From a checkpoint of a small masked image model.
Model: encoder patch size [8, 8], encoder width 512.
Rows from block 7 of the encoder of a small masked image model, named by matrix and row number. Rows with one number belong to one neuron. Each number is 128 + 32 x the weight over its row's rms, rounded and kept within 0 to 255. All counts start at 0. Numbers have three digits each.
After each neuron's rows are labels from the 100 images, of 14848, where the neuron reaches its highest value: "colour at peak" is the nearest of a few named colours to the mean colour under the peak. Only what is clearly more common there than usual is listed. The data: photos with spoken descriptions (Open Images, Localized Narratives).
# fc1: MLP up (encoder.blocks.7.mlp.fc1.weight, 2048x512), inputs 192-255
# fc2: MLP down (encoder.blocks.7.mlp.fc2.weight, 512x2048, transposed), outputs 192-255

fc1.25:078092098153130168093150180090043193143097089134106102115167142139115141157114122074167086092082158133090149142160088129133120160126147083153085101116140120148108148170135117077163110123135180
fc2.25:130113045110179168105137135125153156122092090070084160130162118064122167161146097140127143135131096114161131126123091084122093061160103098141173047119103125162129102133102092101056126109084104
colour at peak: cyan

fc1.683:117097132121153102086128155143142087132103148142093110145112096118114090069115140138168067230151111127136146056064115096160137144172144111039125138099063136098112142130122161140116103074154087
fc2.683:088133102141135142059130123102078073148099115084138072131158117116092183096167144200194102114139145148155089147106062139150104136122106173092130116166106079065136132092168190105077126046145160
colour at peak: cyan; blue

fc1.121:095102129129104158167167110105144111104138130129126145156123174108165138146166169113091144123117115151191128069136141110075064154087134100094100207168122124088205148166188163114111126128112141
fc2.121:104096098140077127100114127123156152109115162114156141120092095118054080129147151117168151083131097148135188126112061092125112138094108180111089184159125096117100120164081074190142149146133116
colour at peak: blue

fc1.27:149118088130194074135085162095128097102118121144125069141123169111142147108142069105104129148181077155098100139079139145110118177099126096086101134087104135102076110151143101151117107154148119
fc2.27:176134182105173172142160163090097113121187125098182087138080111108067164147112094069123159095125067106199179110107145123121160141098063146169052132100090140153152141122125123104114134203145096
colour at peak: white

fc1.75:088145158111101144143140109105088140118165166139103145100050117168108101132124107141106110121144133108181108140129134069121181108138124154098145098063168121162116126167183086105118104141154129
fc2.75:144140144144097091113138132224110140135146105183102151070170116139080120140061157112147187160066124104132182123140107108149146142141162017099074068146169122192158116133097094113145132179169173
colour at peak: pink; white

fc1.729:106106103161170074105100171114161162148139156086201145101049141135119133146154127100099141138117137054103150169128139148156200089115146079075086148086186127152112109148088124154125145122139133
fc2.729:140058188123149115195130162107141173111123177111099171079043110120156099102113152155082143104179136171107105086134163146143119133163071106082112148127150134125102064189100069128075159131169157
colour at peak: white

fc1.727:105178064130106091145125084113159156167136168102117148152161128087120179101160126074092192125177071132090127170098109112134083153069131157055143107126101161156168149131184116146135039105113129
fc2.727:157141124154121156120109142131079109113107152113133099086173118148155108108132173108158090105158152176124072133098185113117144168071124111124160081090073133164118155185161142122123070155154091
colour at peak: blue; cyan

fc1.273:082103137101134108109104123123124186145149153094107073123136114082113154114148159154116156106139157218105140171098165157080137130121158143151102119041184094147130182104149112142142123145111087
fc2.273:140160112146065103116067085117103114101111090135132133114144077042100098081113090169123123069108089139090178170125131121131134062116076101186121110144109129164237104106124131093153163142131134
colour at peak: red

fc1.29:163083112097176149072115137152133127090089116116128137131103095129084135121107160071097086181166139139139144111185165166130054131139142118127091113131151106141089178134113060181126100064127130
fc2.29:173135090146141106100122138189184119130155112145152141167175089107086133108121143135182143093181086099147176114096156168207121137158106173141127161097121151146167057133172114157199140124139140
colour at peak: cyan

fc1.209:129121094169170103129105127133103087098090131102149161141117096113099120132127093077202125149084139149113140059067120104204117092091178149105182161186145140129134160082132176128133096074095128
fc2.209:071128141154121120117065145059129106142157128156096124134136118153147119162108081104130164145076142132093163136113149110090202178135145145166182115095157108128153114081183104185118159112110159
colour at peak: blue

fc1.419:105093118130114144122171158161093089133091126165109172090128093197044167129166064173081132096144140125114150129112150145079106140124150091087143125090188163115161125084099144116138161143133105
fc2.419:149082125135134140162152182125116109039109127152130123152101142108094164140120090067108108167104086092091076106085080210183144167116125139170188139121092201142146114127091163111089072118138140
colour at peak: red

fc1.261:106169152098154139131149155087189150060105124103058135093168140138071055182143108088170139187084133092132060156137136126151157066139114133140158103066101130161131143147119094129087095115136121
fc2.261:143086120100170127149114123101153054133053117141119168160139154156102078126118204152130124120136130112077049122141136101128125063104143116134132134141105084179090103085129070094206122174096081
colour at peak: pink

fc1.675:084134104156128099146161137118118138106168104132112175126141157114122121140176129117135091092103164136171143163091083130115111088073167105129117162098087171093157130109114106168115140176108120
fc2.675:132122130153170123053153117092053145061170157059171106201134139155103168100110104086128156103102098196142191155149101106141129123120074166109121124115112148059158110092120148189172161151130124
colour at peak: orange

fc1.160:132081058148151095106112122158127091125106126109056106111131139111128129101114164112119141112143157076199073139059154128087124135148099161181139123126144111165096124122117053107137132144162100
fc2.160:101100209103146098102171139144117081130123112093097156097140159141153148125149145060096106085181150130145113056178153162136130097086150157081131112177109127150098122074130198177166109120190153
colour at peak: pink

fc1.100:106175150154135140143153095145121116117105095103130100116160101122094128074138103084100174041158131111171089062128119087089135145120117094142111088080169138148075068166092118108142098090122123
fc2.100:131172205121141107188138190104112153169110157104152174115138071112119140136166103086054139166162147219127158129181114200167174158094138149189132094179117129188105132106083092138161186144082115
colour at peak: black

fc1.474:096178148079085144106166109158153167135165126100102158176116142093059136128189106102146112107146122166136073090188153132146109137160117148119167136131131100102108161112081125134119086164117090
fc2.474:080100145149097096147064107101116083160141151062114157125136090109121199096141093134082102098105146143105178127135080121117092134144130164177132117075156134128121153142081079102139150202034134
colour at peak: blue

fc1.670:136082121133089170148140072125182159143093093076107147115138130166133141128169112132175084109146081162161196153158174140155137082085102105100127091168097074068101118156139122097129072155104116
fc2.670:114116169181141165178147191132159102125095112108145147137153057127090101091125110149111122096157178171231185065113132104131106161171152070115172149148156106144158141163066100163116200100172133
colour at peak: white

fc1.185:187198120067164126118157109170108094138123172120123077188165148104185090155044119124128125134212133110177116094103131121135070077132199108144048142141130096151154163141186170101199117211119103
fc2.185:135135148132216113132122106117120111119121127163127117165130134145156165098171118153088135130111159202160156130124126143131141134140122106187111143079130164180124199111043141132126137125194123
colour at peak: pink

fc1.738:136145138099150112083118129063142142087157102127141161086127154126148127137167129143163087159163132082135122170160121121099162107085170103124160156147084138108137105166136073162089099102111124
fc2.738:100072104090126145185121115100128145161181124129156121106141144162067097109111136094073154154098094110095191117124114153191136118147118148150131118136067148184172130133131078137114151142151148
colour at peak: grey

fc1.116:130120136182146151165093091114043163132126132123127118205164139112083122090140146157134164153164123070047085173193133170150132120148125102121186140100126123097105141134174095120131111087099109
fc2.116:110158123107145122142104122197086120152146112133114143160130132168103147046150117134096099124151085150150093016159176097130155100154129123123124090112152083088165170105122123151155129116086110
colour at peak: white

fc1.80:118134148174211111086119106164133084094131113102129157076103095178095092105116150097152166118086167109131172123177088135109172077129134106134091099163120141143115102144133132132019151148128060
fc2.80:141135100109074142131125178138121051138124080104135110188147140136146128112120130090164142114112166137142073134139153110103144178128150126149132194119144078119149119148102134145133106137072161
colour at peak: white

fc1.760:117176175137117155130091117109153113129144124170168175161144103134116149138160132126128188141155105099129163128086120109081121115185069129096095085051149135122166163158081160175133175179148079
fc2.760:152166191162070167180132107160117131091132071194135162138171123143097147131119179139135119112140151108170121073166088151083093173100146143112095131117069083152112123156099125143114182122152144
colour at peak: white; pink

fc1.471:093089113147086141133142125128098112105141142114078111149124162130135111053185170085108136117172183101178095089115117080118108070096078114149068173130099100095135102060129087114122143145143092
fc2.471:174117101125175134155137129058146134157158112148146191134103064122100111163154139140091121156116102091133107096168159106152114163085156132126121093159094109097128147111114122152152120105130187
colour at peak: blue

fc1.690:138158155124130126217134144165141110124088082120160138107148107096111068068172181110089115130064115107126093152135127067142169161133072123124161100105129096105141121157175071129095122186183103
fc2.690:092137143132131116154075138154118107125113166105172121158113164126141215091113096160107144102122051099100135151170150161097117127196083125118117116132119081173095158114137128126163101182125120
colour at peak: blue

fc1.500:129120099127128116143099155082104133101121123137099104190124140085071114156124148120131118111089100041096136120171143116171106141097147141186073135115083102158138143130118130112143116137152149
fc2.500:143140160150078125149118130130182143106082203160031098120154189118108106118063131080157107140108086199099155129143139153106109106114144190136122211091129125183144142117122127104160105134137101
colour at peak: pink

fc1.186:164133153106196168101123074066178149137141133149129147076089136139176168196130146126101104133120111168182123095123137151103130200097178132101109130141119124087181156088098163104133152161133117
fc2.186:084091107164104090157064148096133168135138101089109083153115127147133111137106166137147124143122105159146201112143092150097140153078141138171147128185092190069110150111079175134147095132103108
colour at peak: white; pink

fc1.732:109153133144128126186148085134096144112157157155081097136124080127144140120114167094118131140157132073158148157087142103087108159144140122106102115103182188173148072120118078151104109132098060
fc2.732:103093091109110060110140073082127120089191125158150111113112146159103166110120175112125150114164102126084056123122100142140086138099103162101096164106153149088181145122225182114180188153125143
colour at peak: pink

fc1.95:107056137098171128131169136091144157102143076120132129126081171112093081182109120096117105154159148134155079180142132186151147168091138157080164107158143113122166106122087117112131104051147082
fc2.95:157126089120162191140108080096115071159162139156185101189139139143101093131147072162090118205159089139132126104188131136140108089167124115085182059115151109187152152118075124122064129089157103
colour at peak: pink

fc1.519:208114110115146136137144191127162119173064083110116210158133109152111170178125133158114182114161122101123112080150105159138077128077145120158129098069131076090154115137081043111147113165103138
fc2.519:131103158147125096143126080149055183181125131134152099090119117120110134074182134139203059139082130152152098141154191147191148155155106160158126131132163224057104199134150096110128144148118111
colour at peak: white; pink

fc1.230:147074106142109124124096102166180140122134088133139098161191153122118155145117087111100147100146151138149121126114113168104150122159071106206155106114106113088098110146238151127167151132137107
fc2.230:150101169089117171157144106078070182085072144170149109137130153133123123129094184189139101145127172107107116140068207173190108145150075128193108091194131155077082103112100135129099154125081116
colour at peak: white

fc1.324:089089093090167089184129151101150157132157082121139078101086128167065040163095159137171160101171139133142179138187087162119135111057086125163186096120145101145117111081047102142170074132133091
fc2.324:137167126091171148130097135053126151177124124107170092133133141157136149114124138139202155108056153111144155154134108052157169142134146119133148109126117090123099116112081114176115094116138107
colour at peak: green

fc1.20:132131186125152121153094104137150103126123111101091156116092111154112090094178120103149121106138085174161160098105082169133151103125099132105150101196121145158205107108141107148147076093103094
fc2.20:155049142120148140102055097136093133140188110107109052109108146095196127144075135102178142112200092117180136168119175134137113118120112161174108121116169114158134113098123076103109121176150139
colour at peak: pink

fc1.84:118143083169079084103168108127086146125158131097056117140182112119139143149133162113162091074141120078107133197148153089105170124096180144104139141118150096199156113112107144161114116105099096
fc2.84:117126101114134129166088081119130134142160157090104162152140141145162123112079208110121144151112167133150126147151128124125129100143097111089134074127080159132092104131163139119143092095122126
colour at peak: white

fc1.615:162130111138103160137117079089123093212125095112180120149123148171169110157082096131120161099125065135157185113124127133120090100145175135102159125128064110129129157059089111067116133084129158
fc2.615:216163114116179124131114127188103114121144104172175144110161162135177146166115147152155152111161123099183144093197098099132173141094149140137069094178168141111123164145149112156132123142195094
colour at peak: brown

fc1.430:113115165160095114158204179113106169118171133075145096123148113139108103051142113143116147124172140116072063138110187112094070132131110132095149149121107132133157140119118121143064115146124157
fc2.430:126150115148167171093140127160191079127138122114095148142105106170140110111101105072150111114122106169076112112106142127181115114133122132143134105225156081165114190137080127145150146089147099
colour at peak: pink

fc1.169:141118092099140095127120131025184136123105146121118141115114151146166103075134111071144177095086149148162094126093047151103195122140125066132144102094130080175133132130130186134150137084099051
fc2.169:071147136137180162152077089088118160108152132098174142161117186146065161161132080104091157130115172096137098141121082101190206149178155134132076173140125118087130148163128152148143142167145108
colour at peak: white

fc1.684:148102136055119099172072108141098162160100059110099100082117108173063192091138153087143168155115134112135158126179064118156164109134163128167130155083146105137151136158171118088140156164103143
fc2.684:144142112113118168158131103117167124129135138116087054118090108164058115122155134178100133178143161097126096147130107108116116125134221117146177136181154105149069127165168095124060150164187096
colour at peak: cyan

fc1.442:138110099158138132159128118107146121096159147094108142107097087133104043149165089131120120102080054143155105113068123120171078109135147111051097144131082103150127154109194152122203092151091177
fc2.442:074131098148099136157126126106158152130151163106100159131096095199131152152150112136058143214102103120138148127178100112077116154137118098108138093141099148123106190120045119125181092090108061
colour at peak: grey

fc1.614:144097182132144170125126120083108085108136076121119099105138140084126110117133141144144137087153063115089106153132124101100134092180175146135108143086191188170093138132096109118142058098135078
fc2.614:155136176169101122119143193114099150140106147147094120163133077154130159168104190123136152178155134147177159172108140129097152194128121139116138100095115125133050095064129151110105146107101146
colour at peak: pink