A small masked image model, trained from scratch.
Model: 25.8M parameters, 48-pixel images, encoder arch vit, encoder norm rmsnorm, encoder activation gelu, encoder patch size [8, 8], encoder layers 8, encoder width 512.
Training: soap at rate 0.0015, 8700 steps.
Data: trained on photos with spoken descriptions (Open Images, Localized Narratives), 101725 training examples.
Rows from block 5 of the encoder, named by matrix and row number. Rows with one number belong to one attention dimension. Each number is 128 + 32 x the weight over its row's rms, rounded and kept within 0 to 255. All counts start at 0. Numbers have three digits each.
# v: attention value (encoder.blocks.5.attn.v.weight, 512x512), inputs 296-369
# proj: attention output (encoder.blocks.5.attn.proj.weight, 512x512, transposed), outputs 296-369
v.457:162148149133143127094142055128173096097103104092155149093124086153062096138166186093135094073158148172112117144123149141104173172107136129154157140155146094151081118099154095114151086143181153155018164159169129104133129143
proj.457:124164170152086118140164133153106119135095099102139198168149179079120160146043112081096133132120120117059075128150144140128088117134124193083138146147111155139101175116105119104149158094139115109088159173115114138152146129
v.458:115130161062214146090174137150168117124148128130079113125134091125154163172140126175104126067142076105090160122111169138173123102142105065142063141124125136074122126120123171161108091122123136082110087164140095120185072087
proj.458:159097091149157099111121162144113067166093126129127078149121106182102146120136148129112115127147088106089103128140100169062158132158138122141168133059115119107107093136070121164150071085163061158099093068130127133132192143
v.459:174143155118067145101122072157108129170167098149151162119097122132100114141093104178102096159199124151079134136084153163120137064133120100083185126114152100120151138134113080093129148121132118152144118122139105157119101100
proj.459:162130140103161094151151133099135150124141115097154152178157065128163079118127149125091151136153104108127137131097158201124095132127147180100066137150104093127182150155159165154088093131183145094166117076058104135144088129
v.460:153132133136095047190157089152160104108120151124132140183165145132110161146181128112128109099138167132089150107176114113135136140157091123143154127184160079147152105123158189117165090080155121127077091128117136127152112137
proj.460:160127116155111146105137142162153126184089095131175093109113124149157089083189180088109145134152140093113080072153199131143115136105146131152145147134124125130109154110177132140165124144149132111163114152087067135131136117
v.461:103153111126126147182119172098104132124164152177053123088065135163096089141129126115175058124121137083163141090098161150102099168152157117145092126107151086082144153138111146142093126101067103193082126104080172152166094151
proj.461:079096096114149199091119158064080134142127157158087145130136097155166205188152161154133084134103111153143117102066128101128181113171149133158049132154145131101121140093126129133083132107151155176100187146148132117120163171
v.462:172144143126167109132139209136142090116144129099208145161142105134128097140081086062164165135140132101136140132125106154156132191131132128160104179120115129112116133144107134089171107143211132193163095119141117140110117121
proj.462:169149052173113102141107116164178142135124131189123146145182125130087149118110157182131117179101114077107124182122099154125141130132048145089111159105082196150166176117151178146158132137117096184134096130141151161137096107
v.463:111123165073109125120120065187136132112198149141157138135190122182094110072082102151071076123050119106122101121120126126089111161134112074134158109104137172123130139131148118047113119089195114112152083128088178140116116133
proj.463:075171106136171140169094125160170121121079126141155110095132103102161079136136163209150134114066164098144123194129118122121134146098073095115122112156125119130094178154103162075124059147198155140157120131130148137133141104
v.464:157142094180122124132142084142132067160128120130109092064129131153139190079111153129107163154126174089130104163157079180131121155101130111102114136108097119067133170109133170167163209146140155109153188067104124067102147130
proj.464:100131099135099081157141132115081109098160073136135139030128051189112106113134116094096115090147171198106075145101120132148161159151125108163118090100108107167125080119168173135108110149104104160093137092100113153164108134
v.465:119124111128127143169161115108078109146111143196068118083122086101105071113106153157111102068159142069137130151158116209100090069110151117119107155172155178126120103142103084190161152071087194141095098173103136122128173160
proj.465:131101052119151118129196108121087108109114134130131138147076150100163182047119115161150114135142178143130103118115170102123121150093128135134128159135148100124087154117133169090130108122164150110109147099184111158139107102
v.466:096154150104112155117144108107108135197086121128114202147105151105142145170134092077172124117143115069129110087151143196164142121110097144129111150150134178094071075180148091173171133161194131174173137160083123126127157134
proj.466:111143112139164095127159149116116165179163132132001176154101152136115106153135174085151130173153083125158147106134138144087163108136130155182101128131110128129162147094109135074108102125110152047091132141118121101120114139
v.467:110158131124102097170151093131168151145189105139175050138122160124077104098140101131152147180087114110147082123118157127159121146093109132133129108078106190109082172127154149154161094119103138087065181195093099119133170196
proj.467:147105151159116133166124142104157075170150164122122141097109121121107110102147139133071115055132163167121136119142118122067151154115139133181120132142131154093156106109139110082155191139098046087105145135138078132135132086
v.468:147164118186119125078168113143145102129196063125213086180128137093152120068124068117108169146104170136166120170144114174126113093109190079121166101102125055166162125119113125134148128137137119075160147140203073181092111189
proj.468:157145126154138164099147118145111125196131143059145095145108115095134120110121140170217109111121123153102181164119118160068137133221106108111100078080148160184150101152136129167094120064173133163138155145090143101130103139
v.469:068140190132128112097191147163115110153092123123126138130144107104084139131158142183078177133148097124171177100118118148165122151140173149109084135107126112116151150127165126120114183164100097155150170098167128127151128135
proj.469:093086139104136083087117147116101091086158184077131149103123105086146132111125119139114065087148113170145173128103161122152140158093157140104150117163121107161153134186116145163167115052089095175110106142076128199144139090
v.470:148139119083079143060116080137060106147176143228186132117201123113079190098089098106161153231167099136105118131100121142166086100154094148182172135169129060128113160110093131162090053186152147124072179108119137155127138109
proj.470:108122148117098154150112105154141148129137096065072098143109068092198156186169128163081147165148063147188088121105106125138092194129079153118104130069152126123136137079144151114064075160031131160103158107162095164131100152
v.471:115088113139133128165124077155100114119147115127124149154149161175156068133100153149100132180048102109199127180128170161092122130131195127115141156084105122139102122161112114095112133106070103076191111120127107140140149108
proj.471:155091090160095131111131094146130103127115157116153103141157138131118144111092143172106090113125150026125162150069136120148126157108140142194177091124131164062135126107112109123119127092138122143080158102081141163122182089
v.472:157164087113155122091112094127172127032090168084089093079071157138105162105141145164096105101157121175122130133125118104157142159176106097108085139111150160106182147180140090110173131115170156084126178060153168137159115102
proj.472:122165188136083142160066171159083143150166067101155105119154137128106143078124164068142134108108124091081116138098092127081144119150105063108051176108122102128090127097159133161126078131150156123105117124099155169128081115
v.473:142164132167142083154134160104149146153153128160164093112071130171141086098120120155065124127152145153145083080104146224140117088151118132113181098105152060134118158112121094176127111152119137099148145121116138134140135172
proj.473:147184079132107216177203117133093113140204184111135071134151134072164087091156129099185189162120168102049118123153155166141108103164136102094134174077117113142104123189125109109156113112089150082144142101115084159118138103
v.474:133112171117133112118152108133143149113123186167048119152120134097126107175165105125149067130114110161110102137125181185161157131129155045120114124157129150104179179103145154127136166105100158140165073135154091199131099078
proj.474:153123175128139143122191130124140106150160150190128134097167117149167129118157085151131129120103145126102133191156166068138111069172116067073156095114186106113108132086132111147164123172173116131116136127188160104129172092