python train.py --encoder_arch="vit" --model="masked image model" --dataset="photos with spoken descriptions (Open Images, Localized Narratives)" --train_examples=101725 --image_size=48 --crop_scale_min=1 --horizontal_flip=true --translate=0.06 --rotation_deg=5 --method="mae" --mask_ratio=0.6 --loss="mse" --encoder_norm="rmsnorm" --encoder_norm_position="pre" --encoder_activation="gelu" --encoder_mlp_ratio=4 --encoder_head_dim=64 --encoder_fused_qkv=false --encoder_bias="all" --encoder_qk_norm=false --encoder_layer_scale_init=0.01 --encoder_parallel_block=false --encoder_inner_norm=false --encoder_patch_size=[8, 8] --encoder_layers=8 --encoder_width=512 --encoder_positions="sincos" --encoder_register_tokens=4 --decoder_width=128 --norm_pix_loss=true --decoder_layers=2 --init="trunc_normal_002" --residual_init="scaled_by_depth" --optimizer="soap" --beta2=0.95 --lr=0.0015 --beta1=0.95 --shampoo_beta=0.95 --eps=1e-08 --precondition_frequency=25 --max_precond_dim=1024 --one_sided=false --adamw_lr_other_params=0.00093 --gradient_noise=0.3 --ema_decay=0.999 --steps=8700 --batch_size=256 --epochs=21.9 --lr_schedule="linear" --final_lr_fraction=0.05 --warmup_steps=430 --weight_decay=0.2 --adamw_weight_decay_other_params=0
Rows from block 3 of the encoder of a small masked image model, named by matrix and row number. Rows with one number belong to one neuron. Each number is 500 + 25 x the weight over its row's rms, rounded and kept within 0 to 999. All counts start at 0. Numbers have three digits each.
After each neuron's rows are labels from the 100 images, of 14848, where the neuron reaches its highest value: "responds to" is what is common among them. Only what is clearly more common there than usual is listed. The data: photos with spoken descriptions (Open Images, Localized Narratives). In brackets: how many of the 100.
# fc1: MLP up (encoder.blocks.3.mlp.fc1.weight, 2048x512), inputs 0-85
# fc2: MLP down (encoder.blocks.3.mlp.fc2.weight, 512x2048, transposed), outputs 0-85

fc1.213:529502507535541485533480498504533472538494516536510533534516490489542477507474522482516498501504488542509462499477495480506514537489601431515509527500505512473484454534480509475507489502519488512440483502522521486445517484507559487472518496462498486495452474
fc2.213:514507506539504433514480516485534499554460418543504478516522496511532477486471502524509521495486525515513563499503477492513534523502533526493488482464506489502478515496557562554472469493537516535504538504480515478476488521499502476529508505527486510513533541
responds to: text has "road" (31)

fc1.161:508522505493513527497529496509493475522517474506493483463455527499503479511472452502509518489520455522503491493501478520497478525503543490455490487514500485460542524536521473527484494489492515475529527478519516549553522507478471521558463522547492479495472486
fc2.161:500500515464485538530470518490487504477521500516489526525539510485478500472519487503461505481541482484543505497534494495512492465503458519490475476503513475489564519501506506505523490502504522551522489478500468495500493537492496508516476492488488478489523552
responds to: text has "red" (27)

fc1.175:488510480515546487540479510462460491532471485518495489471537465536510463535489538480490493480470502457514496452511495454517499541509512528522438468456491506519504469493554519499504459469501483480495547522504484496514502466514485483555473520532481496505517494
fc2.175:516477486491520501462515506482493569513493471534497522529492502480526549488528519475448485517514543501517520458495501507507484521517499536460505503519509509531466525479493500478507508531482482555461474504536519503502451460521487545513498525490483513502469505
responds to: text has "color" (35); text has "red" (28)

fc1.760:514510474505490533519476504500426512465529466515534505488511503520524463479521513555507512508507508509505525511532490510464497536454511548485487445497468500491503457470467460527479518475524505500505504493493466490487539501483536473513479512487527515542478519
fc2.760:453503463513518501504500519552469482505506500471504499472515504489512486499505503480467511490480505523499531515500497510465488502433556474484485497474483525500479493458494456537500494482508503475505534497535513451463483521492498520529469524494514489462482548
responds to: text has "sky" (59)

fc1.318:469493499501479520479507511502501526482529467530474495522524519482523507519484472516491501494490526488521465467501494472504500524546498490511478497468482500518479491530512498447524470461473530497493522476512450507498561500518505463505508518460503537529476500
fc2.318:516503497534493480533495500506488494488518463485495517494504554505512498514503502538512509511540499500494507492523454498504530518493498473528557534484510521484458473521440485514508506475508456510446493461513536477500493509481485493495515496480474537546466458
responds to: text has "color" (32); text has "wearing" (29)

fc1.745:483479499471552474489475509483486519493469490482504473531504499502487455540522499492490496466466486474522490520491483485488540527502494502512554456516505486514489489511499461512511534500488530498576509490533518514517506534476530524483478486517518502501520548
fc2.745:485494480509462516478492502506510504534511520523493523503533538493479487495507481494502520496469503487490510487483463481470529478486518466533494440502497529483491480478477514495499540506454505523540548453516508497573469495470476489476557519489525522494538548
responds to: text has "table" (30)

fc1.561:538533494496509518473516524497477557501495483478497478506477515555462505454468477502491521528524480555499510535520486493525475483488486481518518496513535494498504502512499443556459512462487508494486474477504462538493474513455504517507495518486473492507511515
fc2.561:487500495521495521468473499487498534498494482488505465519511533474461514514492514526503465524470511492477528541533482476501520486496498482488484453528479527495531481511415482531459479454460488515517515532527509535487486535491505516509467499494473518484480515
responds to: text has "sky" (55)

fc1.751:548490481511519499509496486509474479501505483494491518484517506500519470461527448493467529503527540496505559476518464519528481485497556434499477535493512489522506528513504494491534502514448521508516487459480522556501466492494506549496497534490488506535520494
fc2.751:525480536474459477504514536548532504536510533506504487511479519530563507500435523522482524451478493502507479474486510468454478528449503511514539531506470509520511491470480430501516529487522491535459468463511461494525512488513495498454510458499522491466498503
responds to: text has "red" (31); text has "color" (31)

fc1.149:497548541490555496521466492496515474518495499491494478488511506477502497549476479471545557491464486512542492464454474532504501503491480493480493501518482542471495490500503503516513500488466482506530528532480493551488540501478422503497501517505496500521490486
fc2.149:459483496466514510482542522474519470490511522474509528510525495493463502469533488521526480487474489513501489473474501508477492473538491468509503470454492523480459485547486489480581510514485504525451554519494497508518508502518462454501474493491498528518481528
responds to: text has "sky" (50)

fc1.66:495489547464497505500511477488447552531499496488518504503450508520511488501477505527514493466484478479495502488535459469494502494482512469498505465508441509482524481521508515504489508488479500506498545480494491477478535504503530498499514453474511476532509448
fc2.66:491481485493528528473491509530545516487502468484520441509542502471504528493492512506538461492546511509489482487449497497522498517492474459520451504511510507473481504539444486502524470449491497520495487510487497534533518503560506512501506505534481479493469487
responds to: text has "two" (27)

fc1.419:498527498516476531496547469442457539535543555500511516509509487492481478484489479561456492460486473512495512486525508524498478490527489501507562499462509499505465516512567484520481514502481478512546487514513481490476527509503507465502525500509504506503468491
fc2.419:487478514508522498528498476457484482451526453525475498495512490492508493472495477483493508542464480561532503512485481507479513521449490536491510491464526538478433554485532541534492450465498472508488539501527495525516566522526510544501483501479528464535499507
responds to: text has "sky" (52)