python train.py --encoder_bias="all" --encoder_qk_norm=false --encoder_inner_norm=false --encoder_positions="sincos" --decoder_width=128 --norm_pix_loss=true --max_precond_dim=1024 --one_sided=false
Rows from block 3 of the encoder of a small masked image model, named by matrix and row number. Rows with one number belong to one neuron. Each number is 500 + 25 x the weight over its row's rms, rounded and kept within 0 to 999. All counts start at 0. Numbers have three digits each. After the name is the row's rms in percent of the matrix's.
After each neuron's rows are labels from the 100 images, of 14848, where the neuron reaches its highest value: "responds to" is what is common among them. Only what is clearly more common there than usual is listed. The data: photos with spoken descriptions (Open Images, Localized Narratives).
# fc1: MLP up (encoder.blocks.3.mlp.fc1.weight, 2048x512), inputs 344-429
# fc2: MLP down (encoder.blocks.3.mlp.fc2.weight, 512x2048, transposed), outputs 344-429

fc1.561 103:525488533451522519468497476532462504517481490470493528511495494499451482510498502477483502496496482479484523503456522507510481535479462498521487502525526506490486539507521491493492537537474505520505449533522499546504529469512562466481523467530511514493489521
fc2.561 103:504480504507510501548544494478484515523470481449489490497501526515506477464493539531505498500521480517461503487516526487446462474504471501485550529496518508473473457494514490493453471505505502516486523520551502503449499518527514525500556516526477457472501523
responds to: text has "sky"

fc1.175 097:492492483500509471478537481516476493522481514475528496503480434519511579515499464479536501520487492503458514499528501549459474522487478521506470537532498506536479498472467473497516499532458450464468474539432499520502488502476512543505508479478551551488474485
fc2.175 103:531491520475466528519516495475521472495460537485532497512517517547522508501535520503492509492528540469518520515498523448488496492478466531495473507494477508480490483488481519511493512507519479490498522533504518506488477486461533494510536480493515469491530541
responds to: text has "color"; text has "red"

fc1.318 097:502496502481537490489550499538527516512508523541487500516512480478440481589431512517484533477488454500508488518490480537503485477485503477496500575512500481522541482476467463547500439512553491495496463508498533508484519496473510492483479536479473497515503481
fc2.318 098:476483478477509487517505501494484465496513529508470482469498484478532477501518531465507523534502479536514515460487533500471557490509501479517487482439501513545528519501475547477513504499508440483507510495509506467517497495495522515513534531504482516495516469
responds to: text has "color"; text has "wearing"

fc1.419 101:525491421466533522487478477543474452508542495470467536451548520476461523474516504474520490555494476502497510499528548498476534511507497490498554446510489471503506547521530475497527488495509508506476472499463499450531471505502484469481503521496475531494518510
fc2.419 099:504533524509523492447463478461521485480529510479488552523501493486553513518528510512534493494500495533478480499489545491566470496483518512503491536511499494495497536511513470520498477523551494493452515520509494509466521462500455485521537534555515483472507505
responds to: text has "sky"

fc1.149 101:510527500484531499502481519508515467503537469539462502522500523494520522504521537498526538495562473475540545542540518478500505506538507549537465477520461522535504497490501520499499496518466508513506484546481449485505485512540512523491505493478494498501517524
fc2.149 101:495505518503537519446495519499479453514484495491515518495529528481497519475494526534549477501517567474501490555436497515497522496517503504506498496536484459510496517521503505515513473510517510493478531559545520448503506498465580553540565510466455519496464480
responds to: text has "sky"

fc1.751 099:476547532499511519482522457444502486485512512492442509560516503471527513497497528480526554498501520498463497529460518514521485487461549524480484527521466530466481538486499532504467522497539496512498562495494484563515491537518508532534487481510454490431476523
fc2.751 099:504453484531504484515513522486505460490506471485492522470517470501496511536516510474513483541500515482532498507539489502439521435508517523521495518539509517503499515531484515505497490464504536504480483510503485532503507517530502528496513530532478496507520498
responds to: text has "red"; text has "color"

fc1.760 091:512522496517510524514470519452472468525489481505494481519479523482487543515508467543478505485480518473473517487482507489508519524510487560540485485513461502513488501460486536520465489536521497513528496500477484525531484489484467520463434492532478502478519455
fc2.760 104:520498511495482494555517499542529510543455501484504474490480485493472550517533449481504468499477506502506503527530525492536491497522499476474486517501533504494472529456465484500525506465480462508534528539535529500537504540492523516540487513506452494479506476
responds to: text has "sky"

fc1.66 096:475481515530488512518530493500511512502517495444504477450494498494522458488479534514516443499506514565519501503509515480490490474486509547490464501541486498451513500495516480513509494514462514478521478466488500479478537506481545562481524503530495486514508484
fc2.66 103:514529476506493506515503489481524511501496483526529492477470467510468526546499467543442524477499491455497442469440510531490471490504547506504542511503482523443492506508507482515475529480467457482456498486521483536499511534506476489504466528514462512541496473
responds to: text has "two"

fc1.745 104:510523509501502524475481515479541447540500497472524528487477506501493500503491502515536526476507524508451445483502536508482499475513496488497560524511466478513490533463505500474508498478494504506478547519463492504499510478533476503518458520439471487471492507
fc2.745 100:467514523503526487497484486513519436526464504504518505452505487532526505498458492465485503476480478456500530480473525525447505483478536529512465519495480542555484487501469506516558510493518495491522477490497523523488492519504507481512470537489496465495519501
responds to: text has "table"

fc1.161 098:489496503502448464470542519466437480525463508505504506544547455517497512467439503533514474483513509534473497511503501527519526501509486491505476501474494516511504536466502487492475478511460509482465502459469544527475488471494500487548486508535490469503470464
fc2.161 101:514525523498503516516474428501499500520461505518501467515486479511476453489471495554504500496437521510482509497515508546491545503499487484550507492539507516531462468489514477502480548542509467469495463475474478478562489529515477492484493536531486506452487498
responds to: text has "red"

fc1.213 097:466517508502482500485499497548522524536531476509538479506515486516510538518479477516545509533488477518563522489495518487487515455484498455500508466490486478444530496522498473543498506511511501480507494493493466516486502481487558526502504488486531533511456534
fc2.213 098:489519490508474536488481497521439512511498508523505466485508516489473524510494496527495504528505518496477464475485516492547504477505500526535462465492501523501493511495483508485502518488508495498472490470492478485496496503490534485494496480492503482491501486
responds to: text has "road"